Rows from block 2 of a small image embedding model, named by matrix and row number. Rows with one number belong to one channel. Each number is 50 + 12 x the weight over its row's rms, rounded and kept within 0 to 99. All counts start at 0. After the name is the row's rms in percent of the matrix's.
After each channel's rows are labels from the 100 images, of 14848, where the channel reaches its highest value: "strongest on" is what is common among them; "patch colour" is the nearest of a few named colours to the mean colour under the peak. Only what is clearly more common there than usual is listed. The data: retinal OCT scans (Kermany 2017).
# convs1: grouped (4 groups) 3x3 conv, stride 2 (model.blocks.2.convs.1.weight, 128x32x3x3, each kernel summed), inputs within the group 0-31
# convs2: expand pointwise conv (model.blocks.2.convs.2.weight, 256x128x1x1, transposed), outputs 0-127

convs1.54 111:39 47 28 65 43 40 51 34 39 50 33 47 49 32 47 53 48 20 39 63 46 29 61 43 62 43 35 56 39 57 37 46
convs2.54 097:56 59 35 50 43 48 59 48 43 41 65 58 30 36 70 45 61 45 61 71 36 48 21 60 41 22 68 40 76 69 65 35 51 58 60 72 71 52 63 29 45 74 61 58 41 52 28 59 36 51 50 34 61 46 49 60 74 35 55 45 71 21 65 52 70 48 52 60 64 21 65 66 48 51 50 54 57 46 43 53 51 25 68 48 51 35 52 41 56 56 56 59 61 50 30 34 40 42 34 40 60 50 57 41 45 62 52 35 43 57 66 56 46 55 73 45 38 59 54 53 52 37 53 45 31 60 58 70
strongest on: finding: drusen
patch colour: grey

convs1.118 133:44 65 46 55 34 40 37 36 51 62 38 68 66 43 41 65 43 30 52 57 53 43 56 40 53 50 72 71 65 61 65 65
convs2.118 087:37 70 68 53 32 50 37 44 39 40 46 40 52 61 32 35 52 37 58 57 42 46 60 53 63 43 49 49 38 32 52 72 60 47 47 40 49 40 47 32 62 55 19 35 42 51 37 44 21 60 58 57 48 37 27 56 53 35 58 40 31 46 36 46 41 25 27 42 58 52 46 24 60 47 43 45 53 29 39 46 61 31 46 50 42 53 67 60 41 57 44 43 42 42 40 45 50 45 40 45 59 35 47 53 35 40 57 24 60 46 56 62 53 55 73 54 61 64 58 55 44 40 46 34 43 51 43 49
strongest on: finding: drusen
patch colour: grey

convs1.34 101:18 46 58 23 53 47 45 45 42 53 40 51 52 65 30 58 33 65 61 61 54 57 53 31 38 58 49 54 43 67 41 52
convs2.34 092:59 58 64 46 28 56 36 40 55 51 47 63 40 55 51 44 33 40 45 33 48 50 49 42 47 56 45 37 31 11 66 60 50 36 47 33 62 42 43 46 60 24 36 46 45 49 41 37 58 45 40 53 42 47 51 25 16 69 46 50 46 47 50 47 46 32 75 68 47 58 61 52 52 41 48 48 27 55 49 27 45 48 40 43 53 38 50 60 23 47 50 36 36 40 54 56 38 55 51 24 60 37 46 24 54 16 50 49 51 56 37 50 61 54 44 57 39 26 38 32 28 58 48 44 56 48 72 53
strongest on: finding: diabetic macular edema
patch colour: grey

convs1.69 102:54 46 67 47 61 84 55 54 55 49 52 43 53 54 72 48 41 44 59 77 52 45 46 42 20 48 40 46 45 40 48 40
convs2.69 101:47 48 58 60 54 39 38 60 43 41 36 36 43 35 38 33 47 32 63 25 35 50 53 24 55 39 39 34 68 51 40 49 34 44 49 36 37 56 62 68 45 58 45 47 35 43 32 63 45 42 41 39 50 32 55 66 67 60 34 60 43 48 48 66 43 45 36 47 55 50 34 55 56 66 51 46 55 35 53 54 29 81 57 37 05 45 44 63 43 43 28 37 53 46 46 62 40 50 33 22 55 57 48 32 51 54 56 69 39 50 52 34 36 36 50 33 62 27 49 40 41 59 41 59 55 47 38 32
strongest on: finding: choroidal neovascularization
patch colour: grey

convs1.113 111:37 64 53 56 40 49 29 43 46 67 56 60 64 66 54 39 42 45 59 62 54 57 24 37 52 55 61 62 78 54 65 56
convs2.113 083:54 73 65 51 40 57 29 38 38 23 51 47 54 53 41 48 47 29 50 46 55 21 57 48 53 32 59 54 39 23 57 63 56 35 48 35 59 37 35 30 51 43 11 53 46 64 46 27 33 50 47 68 46 36 50 45 42 35 57 37 30 29 40 48 38 28 35 45 48 43 53 35 49 60 41 37 48 29 44 33 49 35 48 59 44 45 52 53 38 29 55 49 43 38 30 41 46 35 43 46 51 36 52 45 39 38 46 36 47 47 45 49 43 39 52 36 73 63 55 50 61 40 52 54 48 45 52 41
strongest on: finding: drusen
patch colour: grey

convs1.33 100:40 55 61 51 73 58 72 38 46 48 55 47 58 29 51 33 45 51 47 37 67 38 51 54 70 48 42 55 54 40 74 27
convs2.33 093:46 41 62 42 58 41 43 45 57 36 40 47 41 52 30 48 54 61 57 45 37 48 38 43 55 60 46 55 43 46 40 76 36 50 33 54 47 63 53 31 83 62 30 79 43 35 42 52 40 47 54 54 47 49 53 49 48 57 53 48 26 31 37 54 46 44 47 50 43 56 42 27 61 69 41 35 25 49 65 38 34 35 57 35 39 42 54 80 53 51 41 39 57 42 71 37 48 65 34 26 52 49 43 35 45 54 36 43 63 56 56 56 51 40 67 52 44 38 49 46 35 35 34 55 44 52 43 44
strongest on: finding: drusen
patch colour: grey

convs1.127 105:38 41 60 45 55 58 43 55 53 69 24 39 41 33 60 63 68 52 45 51 44 51 42 36 52 24 37 43 49 34 42 29
convs2.127 097:60 38 66 45 45 41 45 47 37 37 63 51 58 44 58 56 38 51 14 71 52 52 55 53 58 38 60 57 42 39 69 44 36 69 63 46 65 45 40 38 41 67 25 60 56 52 67 59 40 52 63 41 39 54 66 44 44 51 39 30 61 51 58 29 46 51 58 54 68 60 69 64 48 57 56 51 38 44 43 33 47 40 85 49 44 38 36 33 35 47 65 55 44 40 39 51 41 52 57 51 54 52 56 64 40 24 42 39 54 59 41 36 59 87 59 37 41 50 54 47 38 49 48 57 60 38 52 70
strongest on: finding: normal
patch colour: grey

convs1.52 114:25 42 33 60 58 42 53 50 41 62 41 35 58 50 55 54 43 36 23 65 45 49 77 35 50 54 54 66 46 51 33 46
convs2.52 092:54 38 44 27 57 52 48 42 33 33 62 66 30 41 54 32 35 44 22 54 43 38 40 48 32 38 58 33 44 40 53 41 44 43 47 69 65 49 25 33 42 53 46 38 54 50 44 45 47 46 60 29 55 47 43 22 38 45 38 43 57 36 61 54 64 51 65 59 51 42 45 41 53 70 44 63 40 53 46 34 51 37 60 44 61 18 45 45 52 71 75 41 51 59 54 31 35 53 37 41 39 58 21 25 72 49 46 56 36 57 33 31 54 53 45 36 41 40 41 34 31 42 36 38 43 36 49 53
strongest on: finding: normal
patch colour: grey

convs1.27 069:41 67 44 41 40 50 38 57 49 58 37 48 38 11 58 49 61 31 46 40 51 41 44 38 49 48 32 30 47 61 45 62
convs2.27 116:52 72 59 58 57 53 46 65 56 70 38 43 48 46 25 46 50 54 50 32 33 56 42 50 72 55 42 45 38 25 55 77 29 41 35 42 51 42 52 46 62 36 40 47 38 48 63 41 44 71 44 57 42 39 34 52 37 44 58 41 43 36 34 32 52 27 51 51 46 58 46 57 64 32 56 61 43 71 65 42 54 42 39 54 49 36 49 54 36 54 50 52 65 61 54 47 59 60 45 45 65 56 41 51 46 32 37 45 66 71 56 57 58 30 65 49 42 59 46 48 41 39 39 44 42 19 47 37
strongest on: finding: diabetic macular edema
patch colour: grey

convs1.51 125:46 65 44 45 35 54 46 64 32 46 44 67 43 47 66 50 28 36 58 39 36 52 63 55 62 44 29 62 51 78 55 45
convs2.51 114:37 53 44 46 52 55 40 59 36 29 36 59 51 61 44 55 49 56 49 28 31 49 39 71 25 48 44 55 45 53 55 59 32 52 47 88 60 61 36 52 42 39 64 48 51 41 37 13 46 68 41 58 42 56 26 38 38 58 22 49 44 29 45 37 45 54 54 55 26 50 51 40 44 56 59 43 53 45 30 66 59 17 50 47 25 41 57 35 54 51 48 40 43 61 47 56 54 43 32 50 55 51 39 46 54 48 46 64 24 37 42 55 53 35 52 38 42 42 23 50 45 54 44 46 50 33 56 35
strongest on: finding: drusen
patch colour: grey

convs1.58 099:30 37 48 35 69 44 63 46 47 40 26 50 65 60 56 52 37 56 30 47 55 46 27 33 51 47 68 46 34 47 50 60
convs2.58 087:51 39 60 45 57 41 41 44 36 21 55 41 44 49 42 55 53 29 52 54 59 57 50 45 43 36 44 38 25 20 30 17 55 41 41 38 26 45 52 39 59 71 40 50 41 44 57 38 47 51 58 32 49 41 72 49 51 47 31 35 47 35 60 32 30 50 43 37 34 43 49 32 48 70 54 58 19 28 35 31 38 39 37 50 43 46 48 25 46 45 45 38 36 27 27 52 59 43 54 37 39 31 53 49 37 48 25 40 35 26 47 43 44 48 54 48 40 31 37 46 45 44 46 54 63 65 53 51
strongest on: finding: diabetic macular edema
patch colour: grey

convs1.31 074:66 29 66 75 40 55 45 64 57 60 50 44 24 47 45 30 49 41 39 67 55 62 52 52 64 46 38 54 46 47 69 54
convs2.31 098:32 60 67 57 55 45 39 55 64 45 39 46 53 67 37 57 52 53 48 23 47 54 42 50 32 38 36 35 49 44 38 59 24 45 53 45 37 52 57 45 58 41 31 52 46 60 48 35 37 56 62 51 55 43 41 34 42 59 52 52 37 15 36 51 34 42 57 30 22 44 43 43 66 42 62 49 45 50 21 57 41 53 43 45 41 48 61 52 44 31 46 55 85 60 64 33 57 52 44 27 60 00 61 37 28 23 41 47 60 49 59 60 50 34 53 47 38 44 38 50 57 33 42 48 35 32 43 44
strongest on: finding: drusen
patch colour: grey

convs1.8 066:61 63 36 46 51 53 41 37 81 53 46 80 43 57 38 38 60 42 70 68 47 56 54 51 38 66 43 42 48 54 46 58
convs2.8 115:54 44 54 59 40 49 48 51 39 71 50 56 35 48 54 49 22 47 45 48 43 42 40 48 48 49 56 55 43 40 63 64 45 28 47 41 63 45 39 39 55 46 60 61 30 42 30 53 39 45 60 53 42 27 56 26 35 52 38 40 54 39 43 50 31 28 49 75 54 48 65 55 48 22 55 49 36 48 50 43 59 31 34 57 41 41 28 22 50 39 51 47 63 37 46 61 30 60 50 39 64 49 49 46 36 32 45 58 58 52 37 45 42 42 43 35 36 65 39 22 62 47 54 34 41 46 70 37
strongest on: finding: diabetic macular edema
patch colour: grey

convs1.83 106:64 44 30 61 49 45 67 51 45 56 35 48 52 51 61 53 63 36 19 35 47 63 49 71 56 50 58 28 55 54 48 68
convs2.83 086:37 42 67 60 60 55 32 41 35 24 47 54 65 46 46 53 46 58 41 35 57 46 54 52 23 53 52 42 38 40 32 51 53 58 53 52 35 42 51 54 45 58 29 41 57 54 63 27 55 58 71 55 42 69 52 49 39 32 38 72 33 41 38 53 42 50 27 57 30 53 63 30 55 57 54 52 56 23 40 50 76 56 52 55 36 42 35 41 60 50 59 54 58 24 79 39 58 72 65 26 68 29 57 49 48 55 48 61 29 20 57 45 32 41 49 30 64 70 44 27 63 45 37 43 42 51 63 52
strongest on: finding: drusen
patch colour: grey

convs1.17 063:45 37 77 53 57 32 43 64 36 48 44 51 42 71 43 65 54 41 47 49 54 47 48 42 65 63 38 66 46 32 61 75
convs2.17 106:37 39 64 58 49 52 44 65 66 51 21 26 45 71 39 50 62 50 55 25 53 55 42 40 42 33 35 55 51 46 52 44 25 41 41 33 42 66 60 45 47 43 48 62 46 51 40 45 49 56 49 36 41 46 50 51 55 65 47 51 44 29 46 54 27 37 57 40 25 28 44 46 63 43 53 44 50 49 15 60 37 52 50 35 40 47 62 59 36 42 25 34 72 54 53 21 51 42 38 38 63 28 50 47 41 24 53 42 43 46 61 62 42 21 53 45 44 38 49 68 49 33 47 48 43 43 51 40
strongest on: finding: drusen
patch colour: grey

convs1.104 117:37 66 51 57 36 43 31 39 52 63 33 64 59 38 42 66 42 33 55 62 54 45 51 43 54 38 72 63 69 58 64 60
convs2.104 089:40 61 65 47 13 55 40 44 47 51 42 44 43 54 45 32 53 26 65 63 33 41 57 48 57 27 48 43 48 26 29 54 61 42 49 32 40 37 48 39 58 48 34 31 51 51 34 29 31 62 53 56 42 40 28 51 55 31 44 50 46 36 33 55 40 41 35 47 54 54 47 35 67 45 36 52 37 28 48 42 67 40 39 58 41 44 65 57 53 63 45 45 48 38 43 41 54 50 38 41 57 31 49 52 46 60 71 41 39 43 56 56 54 61 75 50 61 64 62 45 49 25 54 36 43 62 44 57
strongest on: finding: drusen
patch colour: grey

convs1.59 124:32 41 34 54 68 43 68 54 45 53 37 32 56 55 52 51 46 35 13 55 56 49 64 39 62 48 43 62 45 48 35 46
convs2.59 097:65 42 54 24 38 50 47 36 28 26 70 65 35 36 54 38 40 40 23 68 28 36 43 61 21 40 51 41 42 48 37 49 42 54 49 66 50 48 35 50 45 75 50 46 46 46 37 42 46 41 51 31 53 53 48 41 42 44 46 39 54 43 53 45 58 49 57 52 56 49 54 43 52 76 60 66 33 48 52 24 52 47 62 49 65 22 38 39 61 69 65 63 52 49 42 43 34 51 36 50 27 59 34 36 57 64 41 49 27 31 32 36 58 58 47 41 59 47 43 31 37 39 44 34 47 54 53 55
strongest on: finding: normal
patch colour: grey

convs1.114 094:40 38 44 41 55 49 67 57 40 53 46 40 38 35 43 51 49 53 56 48 36 37 83 70 42 33 33 36 44 47 35 35
convs2.114 108:67 53 64 56 61 51 56 59 28 58 60 58 44 47 49 60 56 53 49 43 39 38 44 60 47 51 61 78 43 64 82 54 46 58 57 71 66 56 38 56 60 77 58 51 54 48 54 62 45 49 53 39 74 37 45 57 42 62 41 51 54 44 46 62 39 37 69 54 64 52 65 67 37 50 49 35 46 52 32 39 30 47 56 47 60 63 28 54 42 44 52 57 41 51 55 57 47 40 33 61 66 55 48 58 40 37 33 24 71 58 59 61 65 65 55 48 61 34 37 22 18 67 45 37 49 73 56 49
strongest on: finding: choroidal neovascularization
patch colour: grey

convs1.0 117:50 68 55 56 51 61 48 42 69 54 40 83 47 62 48 55 72 38 78 55 47 53 55 65 39 59 43 49 44 42 62 41
convs2.0 104:45 52 46 55 40 45 41 62 40 34 46 50 50 43 48 44 31 40 40 46 57 38 57 46 34 43 56 55 36 30 61 47 60 44 49 53 42 60 39 41 53 44 50 58 51 49 45 28 64 46 40 44 44 42 34 26 28 79 33 40 49 41 27 46 57 32 60 62 29 53 54 46 45 41 49 57 51 58 35 49 51 57 47 48 48 69 60 44 34 53 43 43 32 28 49 44 41 52 48 54 43 33 42 45 58 39 33 59 34 38 47 52 54 42 39 62 60 36 20 49 21 47 47 38 56 59 77 52
strongest on: finding: diabetic macular edema
patch colour: grey