Weights of a small image embedding model.
Model: 1.52M parameters, 64-pixel images, arch resnext, norm batchnorm.
Training: adamw at rate 0.0023, batches of 256.
Data: trained on retinal OCT scans (Kermany 2017), 98430 training examples, 22.1 epochs.
Rows from block 3 of a small image embedding model, named by matrix and row number. Rows with one number belong to one channel. Each number is 50 + 12 x the weight over its row's rms, rounded and kept within 0 to 99. All counts start at 0.
After each channel's rows are labels from the 100 images, of 14848, where the channel reaches its highest value: "responds to" is what is common among them. Only what is clearly more common there than usual is listed. The data: retinal OCT scans (Kermany 2017). In brackets: how many of the 100, against the usual share in percent.
# convs1: grouped (4 groups) 3x3 conv (model.blocks.3.convs.1.weight, 128x32x3x3, each kernel summed), inputs within the group 0-31
# convs2: expand pointwise conv (model.blocks.3.convs.2.weight, 256x128x1x1, transposed), outputs 0-85

convs1.21:62 53 47 52 56 58 36 58 48 53 35 55 44 41 62 30 32 27 35 48 25 51 51 58 46 32 26 50 56 42 34 36
convs2.21:59 47 59 49 45 55 59 39 62 53 51 51 52 40 55 56 53 40 45 41 54 21 53 62 50 42 56 55 26 33 60 43 60 54 54 40 64 43 34 26 51 58 17 40 51 54 56 53 49 64 41 47 42 55 36 31 36 61 47 36 30 48 37 52 31 52 67 59 43 52 60 47 52 59 41 54 28 55 62 43 48 66 61 56 51 59
responds to: finding: diabetic macular edema (93 vs 11.7)

convs1.67:40 56 36 73 44 50 42 41 43 43 54 65 60 42 60 66 41 44 41 58 51 47 45 20 51 55 44 56 34 25 30 38
convs2.67:34 70 64 60 54 37 49 45 58 34 42 33 54 49 47 49 51 63 44 52 49 51 57 45 43 67 44 49 44 55 38 63 58 46 48 53 29 37 63 45 64 29 33 49 52 44 53 56 52 49 48 68 56 61 28 47 43 44 51 51 65 57 31 55 52 47 32 26 27 56 45 26 42 36 35 57 40 48 41 46 59 65 45 49 55 48
responds to: finding: drusen (46 vs 7.4)

convs1.6:49 58 34 52 51 56 25 51 52 55 55 56 56 32 69 37 38 33 39 53 37 56 60 67 48 38 23 58 56 36 47 33
convs2.6:57 44 54 47 39 52 55 45 44 41 42 40 48 49 43 52 54 59 49 74 48 40 43 46 44 40 53 53 37 18 50 31 60 49 47 41 50 52 50 43 50 56 46 53 44 38 58 42 45 59 46 41 36 41 52 48 39 58 37 40 22 55 48 57 37 60 51 56 46 52 45 62 48 79 42 53 49 35 38 41 43 60 55 47 43 55
responds to: finding: diabetic macular edema (75 vs 11.7)

convs1.80:40 49 36 45 44 37 49 43 44 62 33 44 44 33 55 33 50 18 62 56 51 38 45 47 43 59 49 23 40 37 31 43
convs2.80:61 47 63 53 40 46 55 38 61 38 52 57 50 43 47 40 52 52 44 59 29 42 48 60 43 48 41 59 39 31 42 45 42 45 40 50 51 78 51 43 50 66 46 50 56 49 49 36 41 68 51 56 39 44 39 51 51 74 44 56 44 37 51 58 45 51 45 55 53 57 51 48 38 74 55 66 30 45 38 30 36 62 37 49 49 51
responds to: finding: diabetic macular edema (78 vs 11.7)

convs1.91:56 36 45 54 66 57 60 53 60 70 63 37 65 20 49 59 54 44 77 28 41 42 51 55 60 37 54 48 51 58 41 51
convs2.91:53 37 48 44 40 39 43 64 37 61 37 35 51 52 25 51 60 77 59 63 54 59 26 35 65 60 39 67 55 52 21 31 44 45 46 50 30 27 48 50 59 35 58 46 31 28 46 69 59 37 60 71 41 47 39 42 50 21 62 46 49 68 34 68 53 67 39 35 62 52 28 45 44 57 60 31 37 53 42 62 72 40 50 32 64 52
responds to: finding: drusen (60 vs 7.4)

convs1.11:51 46 40 36 34 59 34 54 32 38 34 40 40 37 61 50 53 48 51 34 53 46 42 46 42 31 61 27 26 49 41 31
convs2.11:56 55 46 50 55 49 50 61 63 63 45 38 31 38 33 50 83 41 67 43 48 62 64 39 55 32 61 56 73 60 60 60 40 48 45 60 47 36 77 50 35 38 50 49 44 50 50 57 45 54 58 55 60 57 58 71 74 37 62 69 50 44 48 73 60 50 55 38 58 38 41 43 59 37 40 23 56 46 40 69 44 47 57 45 27 59
responds to: finding: drusen (39 vs 7.4)

convs1.55:26 31 61 49 44 61 40 58 50 52 59 46 63 55 54 51 51 61 24 33 54 54 39 50 41 62 57 56 40 56 19 35
convs2.55:49 36 48 43 60 43 48 50 56 35 46 55 31 44 48 51 60 49 55 58 25 47 37 66 49 47 57 21 60 50 55 57 33 45 62 44 55 58 62 37 59 34 38 38 45 45 40 43 39 39 36 46 45 49 36 46 58 65 30 41 52 61 47 54 45 49 36 48 32 43 53 58 50 60 29 25 34 40 30 54 23 59 44 54 56 42
responds to: finding: diabetic macular edema (75 vs 11.7)

convs1.3:41 69 52 37 41 49 53 44 55 33 10 41 36 47 52 34 40 37 49 44 41 42 31 43 46 36 48 58 33 50 54 49
convs2.3:55 54 67 56 55 45 55 37 65 56 68 39 48 35 54 60 72 68 45 52 62 22 58 51 58 51 68 56 52 17 56 42 56 74 46 30 57 48 46 20 59 71 21 22 59 49 66 72 40 60 27 41 47 80 29 58 51 41 37 46 38 47 38 42 39 59 48 53 34 59 56 53 45 46 45 52 38 42 35 36 48 83 71 59 60 72
responds to: finding: diabetic macular edema (42 vs 11.7)

convs1.87:31 29 32 37 58 52 47 50 59 47 35 46 56 50 55 46 52 31 71 45 54 37 48 28 32 43 57 52 27 45 35 40
convs2.87:54 54 47 53 33 45 51 47 46 45 42 41 56 44 38 48 58 40 60 76 45 47 43 36 62 45 57 39 49 39 49 32 57 52 31 40 49 29 62 47 48 41 62 49 34 35 53 43 48 47 58 64 38 38 53 48 43 36 54 38 49 68 41 54 42 55 49 62 58 59 56 48 60 33 40 62 57 30 60 34 55 32 48 42 49 59
responds to: finding: diabetic macular edema (81 vs 11.7)

convs1.89:43 45 54 66 75 65 58 41 62 56 47 46 61 46 57 54 63 58 87 50 41 40 48 36 47 53 49 35 34 45 59 33
convs2.89:51 37 36 63 37 41 46 49 57 52 33 57 67 62 33 52 54 54 75 62 41 57 33 34 67 47 58 48 56 32 44 25 33 54 53 64 34 24 69 51 50 27 45 56 34 45 48 43 54 29 58 68 33 51 48 50 49 31 68 59 52 56 66 55 51 58 47 50 63 45 44 43 40 49 67 27 68 33 49 62 55 35 62 28 38 56
responds to: finding: diabetic macular edema (48 vs 11.7)

convs1.0:39 50 56 38 30 16 44 36 40 29 35 45 34 47 50 40 49 56 54 31 55 54 28 43 41 55 35 53 43 46 49 47
convs2.0:58 49 60 65 53 41 47 38 48 07 56 47 43 39 50 46 40 69 36 53 80 48 46 48 43 76 35 55 27 32 31 54 49 50 40 65 41 55 53 31 51 49 32 67 53 43 35 56 49 59 57 70 47 68 59 50 34 67 41 57 61 44 33 57 50 50 43 58 37 54 50 31 71 46 56 55 49 27 34 42 77 66 27 49 44 42
responds to: finding: diabetic macular edema (39 vs 11.7); finding: drusen (29 vs 7.4)

convs1.108:45 37 34 44 56 50 52 67 27 39 49 65 20 69 61 51 36 37 30 41 47 54 65 52 37 46 45 38 49 57 49 54
convs2.108:46 51 48 46 32 44 42 58 58 50 57 59 29 48 40 38 58 40 62 53 41 50 45 43 40 47 20 61 62 50 39 35 56 24 35 31 36 63 55 57 61 53 40 74 40 39 53 52 39 52 61 42 33 22 57 55 63 51 39 60 36 47 59 70 39 43 49 48 55 70 41 60 75 46 49 51 76 56 65 48 61 43 49 31 56 67
responds to: finding: drusen (25 vs 7.4)

convs1.34:48 44 32 41 15 55 34 48 52 60 47 50 46 50 33 36 36 55 40 47 43 32 25 56 41 43 51 34 42 54 36 42
convs2.34:48 38 62 46 63 48 60 61 30 38 59 64 56 40 55 66 51 35 56 49 57 41 59 50 57 59 51 46 64 52 40 70 66 64 48 55 49 69 49 55 51 58 61 59 61 67 63 76 51 57 46 40 60 50 67 64 64 58 51 39 59 83 47 34 49 45 45 49 39 66 57 54 70 65 35 62 55 26 64 49 65 91 63 45 53 55
responds to: finding: diabetic macular edema (50 vs 11.7)

convs1.107:42 55 62 48 62 32 49 28 38 58 49 30 63 28 48 46 59 31 34 54 30 47 40 35 56 45 52 46 29 41 48 42
convs2.107:52 38 37 53 39 63 49 46 33 55 38 35 62 53 30 33 34 39 58 49 41 44 37 33 62 33 45 42 35 33 48 50 42 46 36 37 51 37 47 47 34 36 60 52 31 49 55 37 30 52 66 43 35 47 58 43 41 42 55 40 17 53 60 47 42 54 54 37 53 35 29 51 72 57 43 53 53 48 57 42 62 53 51 37 68 44
responds to: finding: drusen (64 vs 7.4)

convs1.15:42 41 60 39 36 41 64 39 36 37 15 38 40 67 45 32 33 56 47 40 51 43 36 48 36 47 59 44 39 53 46 54
convs2.15:60 57 64 51 56 48 56 33 70 40 57 44 36 44 61 54 60 69 56 62 66 34 53 49 64 61 74 54 41 27 53 45 44 84 46 30 57 54 43 26 67 64 19 33 60 39 67 69 41 61 49 49 58 91 44 50 39 38 42 53 47 46 41 43 43 59 49 60 39 49 58 49 48 39 50 48 45 45 32 31 75 62 78 53 53 57
responds to: finding: drusen (37 vs 7.4)

convs1.100:45 40 53 43 56 48 43 48 47 31 32 40 49 33 43 33 41 43 39 66 39 46 37 35 43 34 58 39 34 17 45 49
convs2.100:64 62 56 32 57 56 59 27 33 42 46 51 61 44 57 48 36 52 64 38 61 27 64 53 67 53 61 51 15 37 74 48 56 70 54 51 75 49 26 42 51 57 44 66 65 58 59 52 40 50 37 41 42 54 65 29 08 44 43 47 38 60 33 60 54 63 59 34 51 57 43 54 71 55 55 68 56 49 59 25 63 54 68 61 49 51
responds to: finding: diabetic macular edema (33 vs 11.7)

convs1.66:61 46 36 59 58 44 47 50 43 52 44 47 44 48 56 26 47 57 70 61 53 46 47 19 54 56 41 63 26 32 33 34
convs2.66:70 47 52 42 39 48 58 48 46 34 69 76 44 48 52 55 35 55 38 48 44 29 56 59 56 53 41 63 40 53 15 45 70 50 40 79 31 66 37 61 51 46 41 48 50 57 47 52 48 36 55 46 55 59 48 33 34 65 40 57 60 52 40 58 59 53 41 48 55 64 48 25 46 80 53 56 46 50 37 39 50 53 53 47 55 36
responds to: finding: diabetic macular edema (87 vs 11.7)

convs1.43:59 60 43 52 35 51 58 42 31 45 39 35 36 45 36 43 36 45 37 37 36 34 20 58 32 48 46 39 47 33 42 59
convs2.43:55 26 52 51 29 62 46 54 58 41 67 62 22 58 63 44 65 53 45 69 31 57 58 72 47 23 52 42 41 61 33 63 55 38 50 43 37 40 54 50 46 25 32 52 46 43 60 50 78 62 44 59 54 43 40 50 47 45 50 60 61 30 41 52 64 55 53 63 41 37 63 30 50 58 48 71 32 54 57 58 29 57 48 64 43 53
responds to: finding: diabetic macular edema (88 vs 11.7)

convs1.51:62 64 53 45 56 32 60 21 33 50 26 49 50 50 46 57 31 45 53 64 40 38 38 54 51 61 28 49 52 34 62 58
convs2.51:41 29 67 44 25 66 43 40 46 47 45 52 19 42 51 30 53 63 44 44 19 57 49 41 48 28 57 50 48 47 44 47 43 46 55 50 61 38 53 46 48 29 36 47 27 50 51 33 48 49 38 49 40 26 53 55 56 31 44 59 44 55 56 52 37 59 60 44 50 30 40 57 63 67 47 54 34 51 54 54 28 39 54 50 36 58
responds to: finding: drusen (48 vs 7.4)

convs1.79:52 51 38 59 47 56 32 33 43 44 39 48 36 38 42 30 31 36 71 53 48 41 28 51 37 48 49 35 28 52 59 37
convs2.79:57 59 61 40 60 52 74 35 68 59 50 55 54 50 48 45 52 37 60 46 34 32 52 54 44 27 36 49 37 37 62 27 50 38 65 65 71 57 40 41 32 51 48 51 67 61 51 33 36 68 44 32 48 42 74 47 40 57 48 30 32 23 65 67 48 57 57 49 67 38 52 51 61 50 42 56 80 55 53 40 49 42 43 57 52 47
responds to: finding: drusen (69 vs 7.4)

convs1.47:69 65 42 59 30 46 51 30 44 48 46 37 36 54 38 48 48 46 49 69 40 30 40 64 62 50 28 37 57 46 58 70
convs2.47:50 43 50 57 35 34 58 52 57 47 70 69 18 47 62 39 66 53 55 74 49 55 57 73 27 25 55 36 48 61 44 61 51 38 51 64 39 43 56 63 53 25 26 52 46 50 37 55 58 42 43 42 69 51 46 49 57 40 55 56 48 52 42 57 67 40 34 61 44 53 68 41 28 61 47 74 39 66 47 62 35 52 48 66 55 67
responds to: finding: diabetic macular edema (34 vs 11.7)

convs1.103:33 38 36 35 51 61 50 42 20 41 54 43 23 51 44 48 43 36 62 75 39 50 63 50 43 44 42 37 53 55 45 41
convs2.103:53 62 57 30 50 41 63 46 57 41 60 59 47 48 48 45 56 68 49 33 61 40 49 57 58 58 43 58 46 75 34 53 61 40 40 34 30 61 51 50 43 44 62 53 46 53 58 51 49 61 54 44 68 48 35 34 46 38 43 72 37 51 45 64 44 58 34 15 44 38 22 54 62 62 50 64 46 61 56 41 58 70 62 57 55 52
responds to: finding: drusen (36 vs 7.4)

convs1.53:57 56 37 41 37 51 56 46 34 51 35 42 47 46 27 39 32 53 37 33 36 36 21 57 32 48 45 41 46 43 52 67
convs2.53:59 38 63 58 38 62 35 55 63 44 69 67 38 58 56 54 64 60 35 58 37 53 63 56 49 22 52 45 33 50 20 65 80 43 44 51 29 51 60 60 49 29 49 51 51 44 57 56 87 64 43 56 59 39 34 43 46 51 53 53 71 31 34 52 69 52 58 78 29 49 68 35 57 49 51 69 38 48 45 59 37 61 58 54 50 51
responds to: finding: diabetic macular edema (85 vs 11.7)

convs1.31:55 70 61 52 55 39 67 39 59 50 69 39 44 67 44 68 54 44 68 64 66 64 41 46 72 59 60 67 42 49 63 50
convs2.31:49 14 52 63 42 72 71 51 59 59 56 49 65 43 43 44 42 48 44 68 16 48 55 44 54 45 60 56 38 40 36 48 54 46 42 51 63 38 50 54 48 67 64 26 51 65 62 41 36 54 41 43 55 50 36 27 46 53 50 40 46 56 37 50 43 63 77 51 50 40 56 38 56 43 45 50 33 34 63 58 41 37 64 69 52 53
responds to: finding: drusen (36 vs 7.4)

convs1.35:58 60 42 60 23 43 29 52 42 46 53 41 33 39 34 37 52 43 46 45 38 37 31 69 54 43 60 49 58 38 59 70
convs2.35:59 38 53 64 39 36 55 53 53 54 66 59 29 61 54 39 57 30 52 84 55 54 46 65 32 34 44 27 45 53 41 56 54 24 39 42 32 30 57 61 49 26 38 47 44 48 42 59 71 48 53 50 68 28 39 49 53 33 47 53 63 28 52 57 61 37 34 65 41 43 65 34 35 35 57 65 34 53 40 52 27 45 33 64 57 53
responds to: finding: diabetic macular edema (43 vs 11.7)

convs1.90:64 48 39 46 56 42 42 32 46 64 36 49 46 24 32 59 44 32 59 44 53 56 41 45 47 45 41 62 34 24 36 33
convs2.90:59 37 57 59 59 79 47 48 54 30 59 70 60 55 61 47 32 41 30 33 49 38 43 51 43 65 42 59 46 26 27 43 33 50 70 55 54 61 49 34 37 51 61 63 55 58 48 53 62 59 45 46 41 59 44 48 43 83 24 34 65 22 44 57 57 54 72 59 24 47 65 46 67 60 41 64 40 22 47 41 36 63 51 58 49 26
responds to: finding: diabetic macular edema (45 vs 11.7); finding: drusen (40 vs 7.4)

convs1.127:36 43 41 40 66 54 62 56 33 25 61 48 35 45 59 34 32 24 39 58 49 46 48 38 36 34 53 52 56 35 43 53
convs2.127:41 56 69 47 45 44 31 45 43 33 46 46 46 56 59 56 47 51 73 45 57 51 52 52 42 39 46 54 47 31 60 29 52 51 26 43 41 42 54 65 47 43 10 65 56 39 44 59 42 28 39 44 38 23 59 43 43 40 26 53 46 46 54 71 47 43 52 49 51 38 56 54 65 31 59 58 55 55 34 48 34 54 44 57 48 65
responds to: finding: drusen (27 vs 7.4)

convs1.105:69 38 50 54 53 27 37 46 47 51 22 47 41 40 43 45 46 36 47 43 39 39 38 55 41 49 64 44 18 37 43 44
convs2.105:64 59 52 41 45 53 53 35 35 42 38 55 57 43 47 60 35 29 57 43 65 21 48 52 75 44 50 47 22 29 64 35 54 52 46 55 63 47 38 23 38 38 40 66 63 63 59 35 34 44 48 36 24 62 68 30 29 49 51 49 26 45 48 51 52 56 58 35 55 39 45 58 66 64 38 64 43 64 57 30 65 50 65 53 45 49
responds to: finding: diabetic macular edema (42 vs 11.7)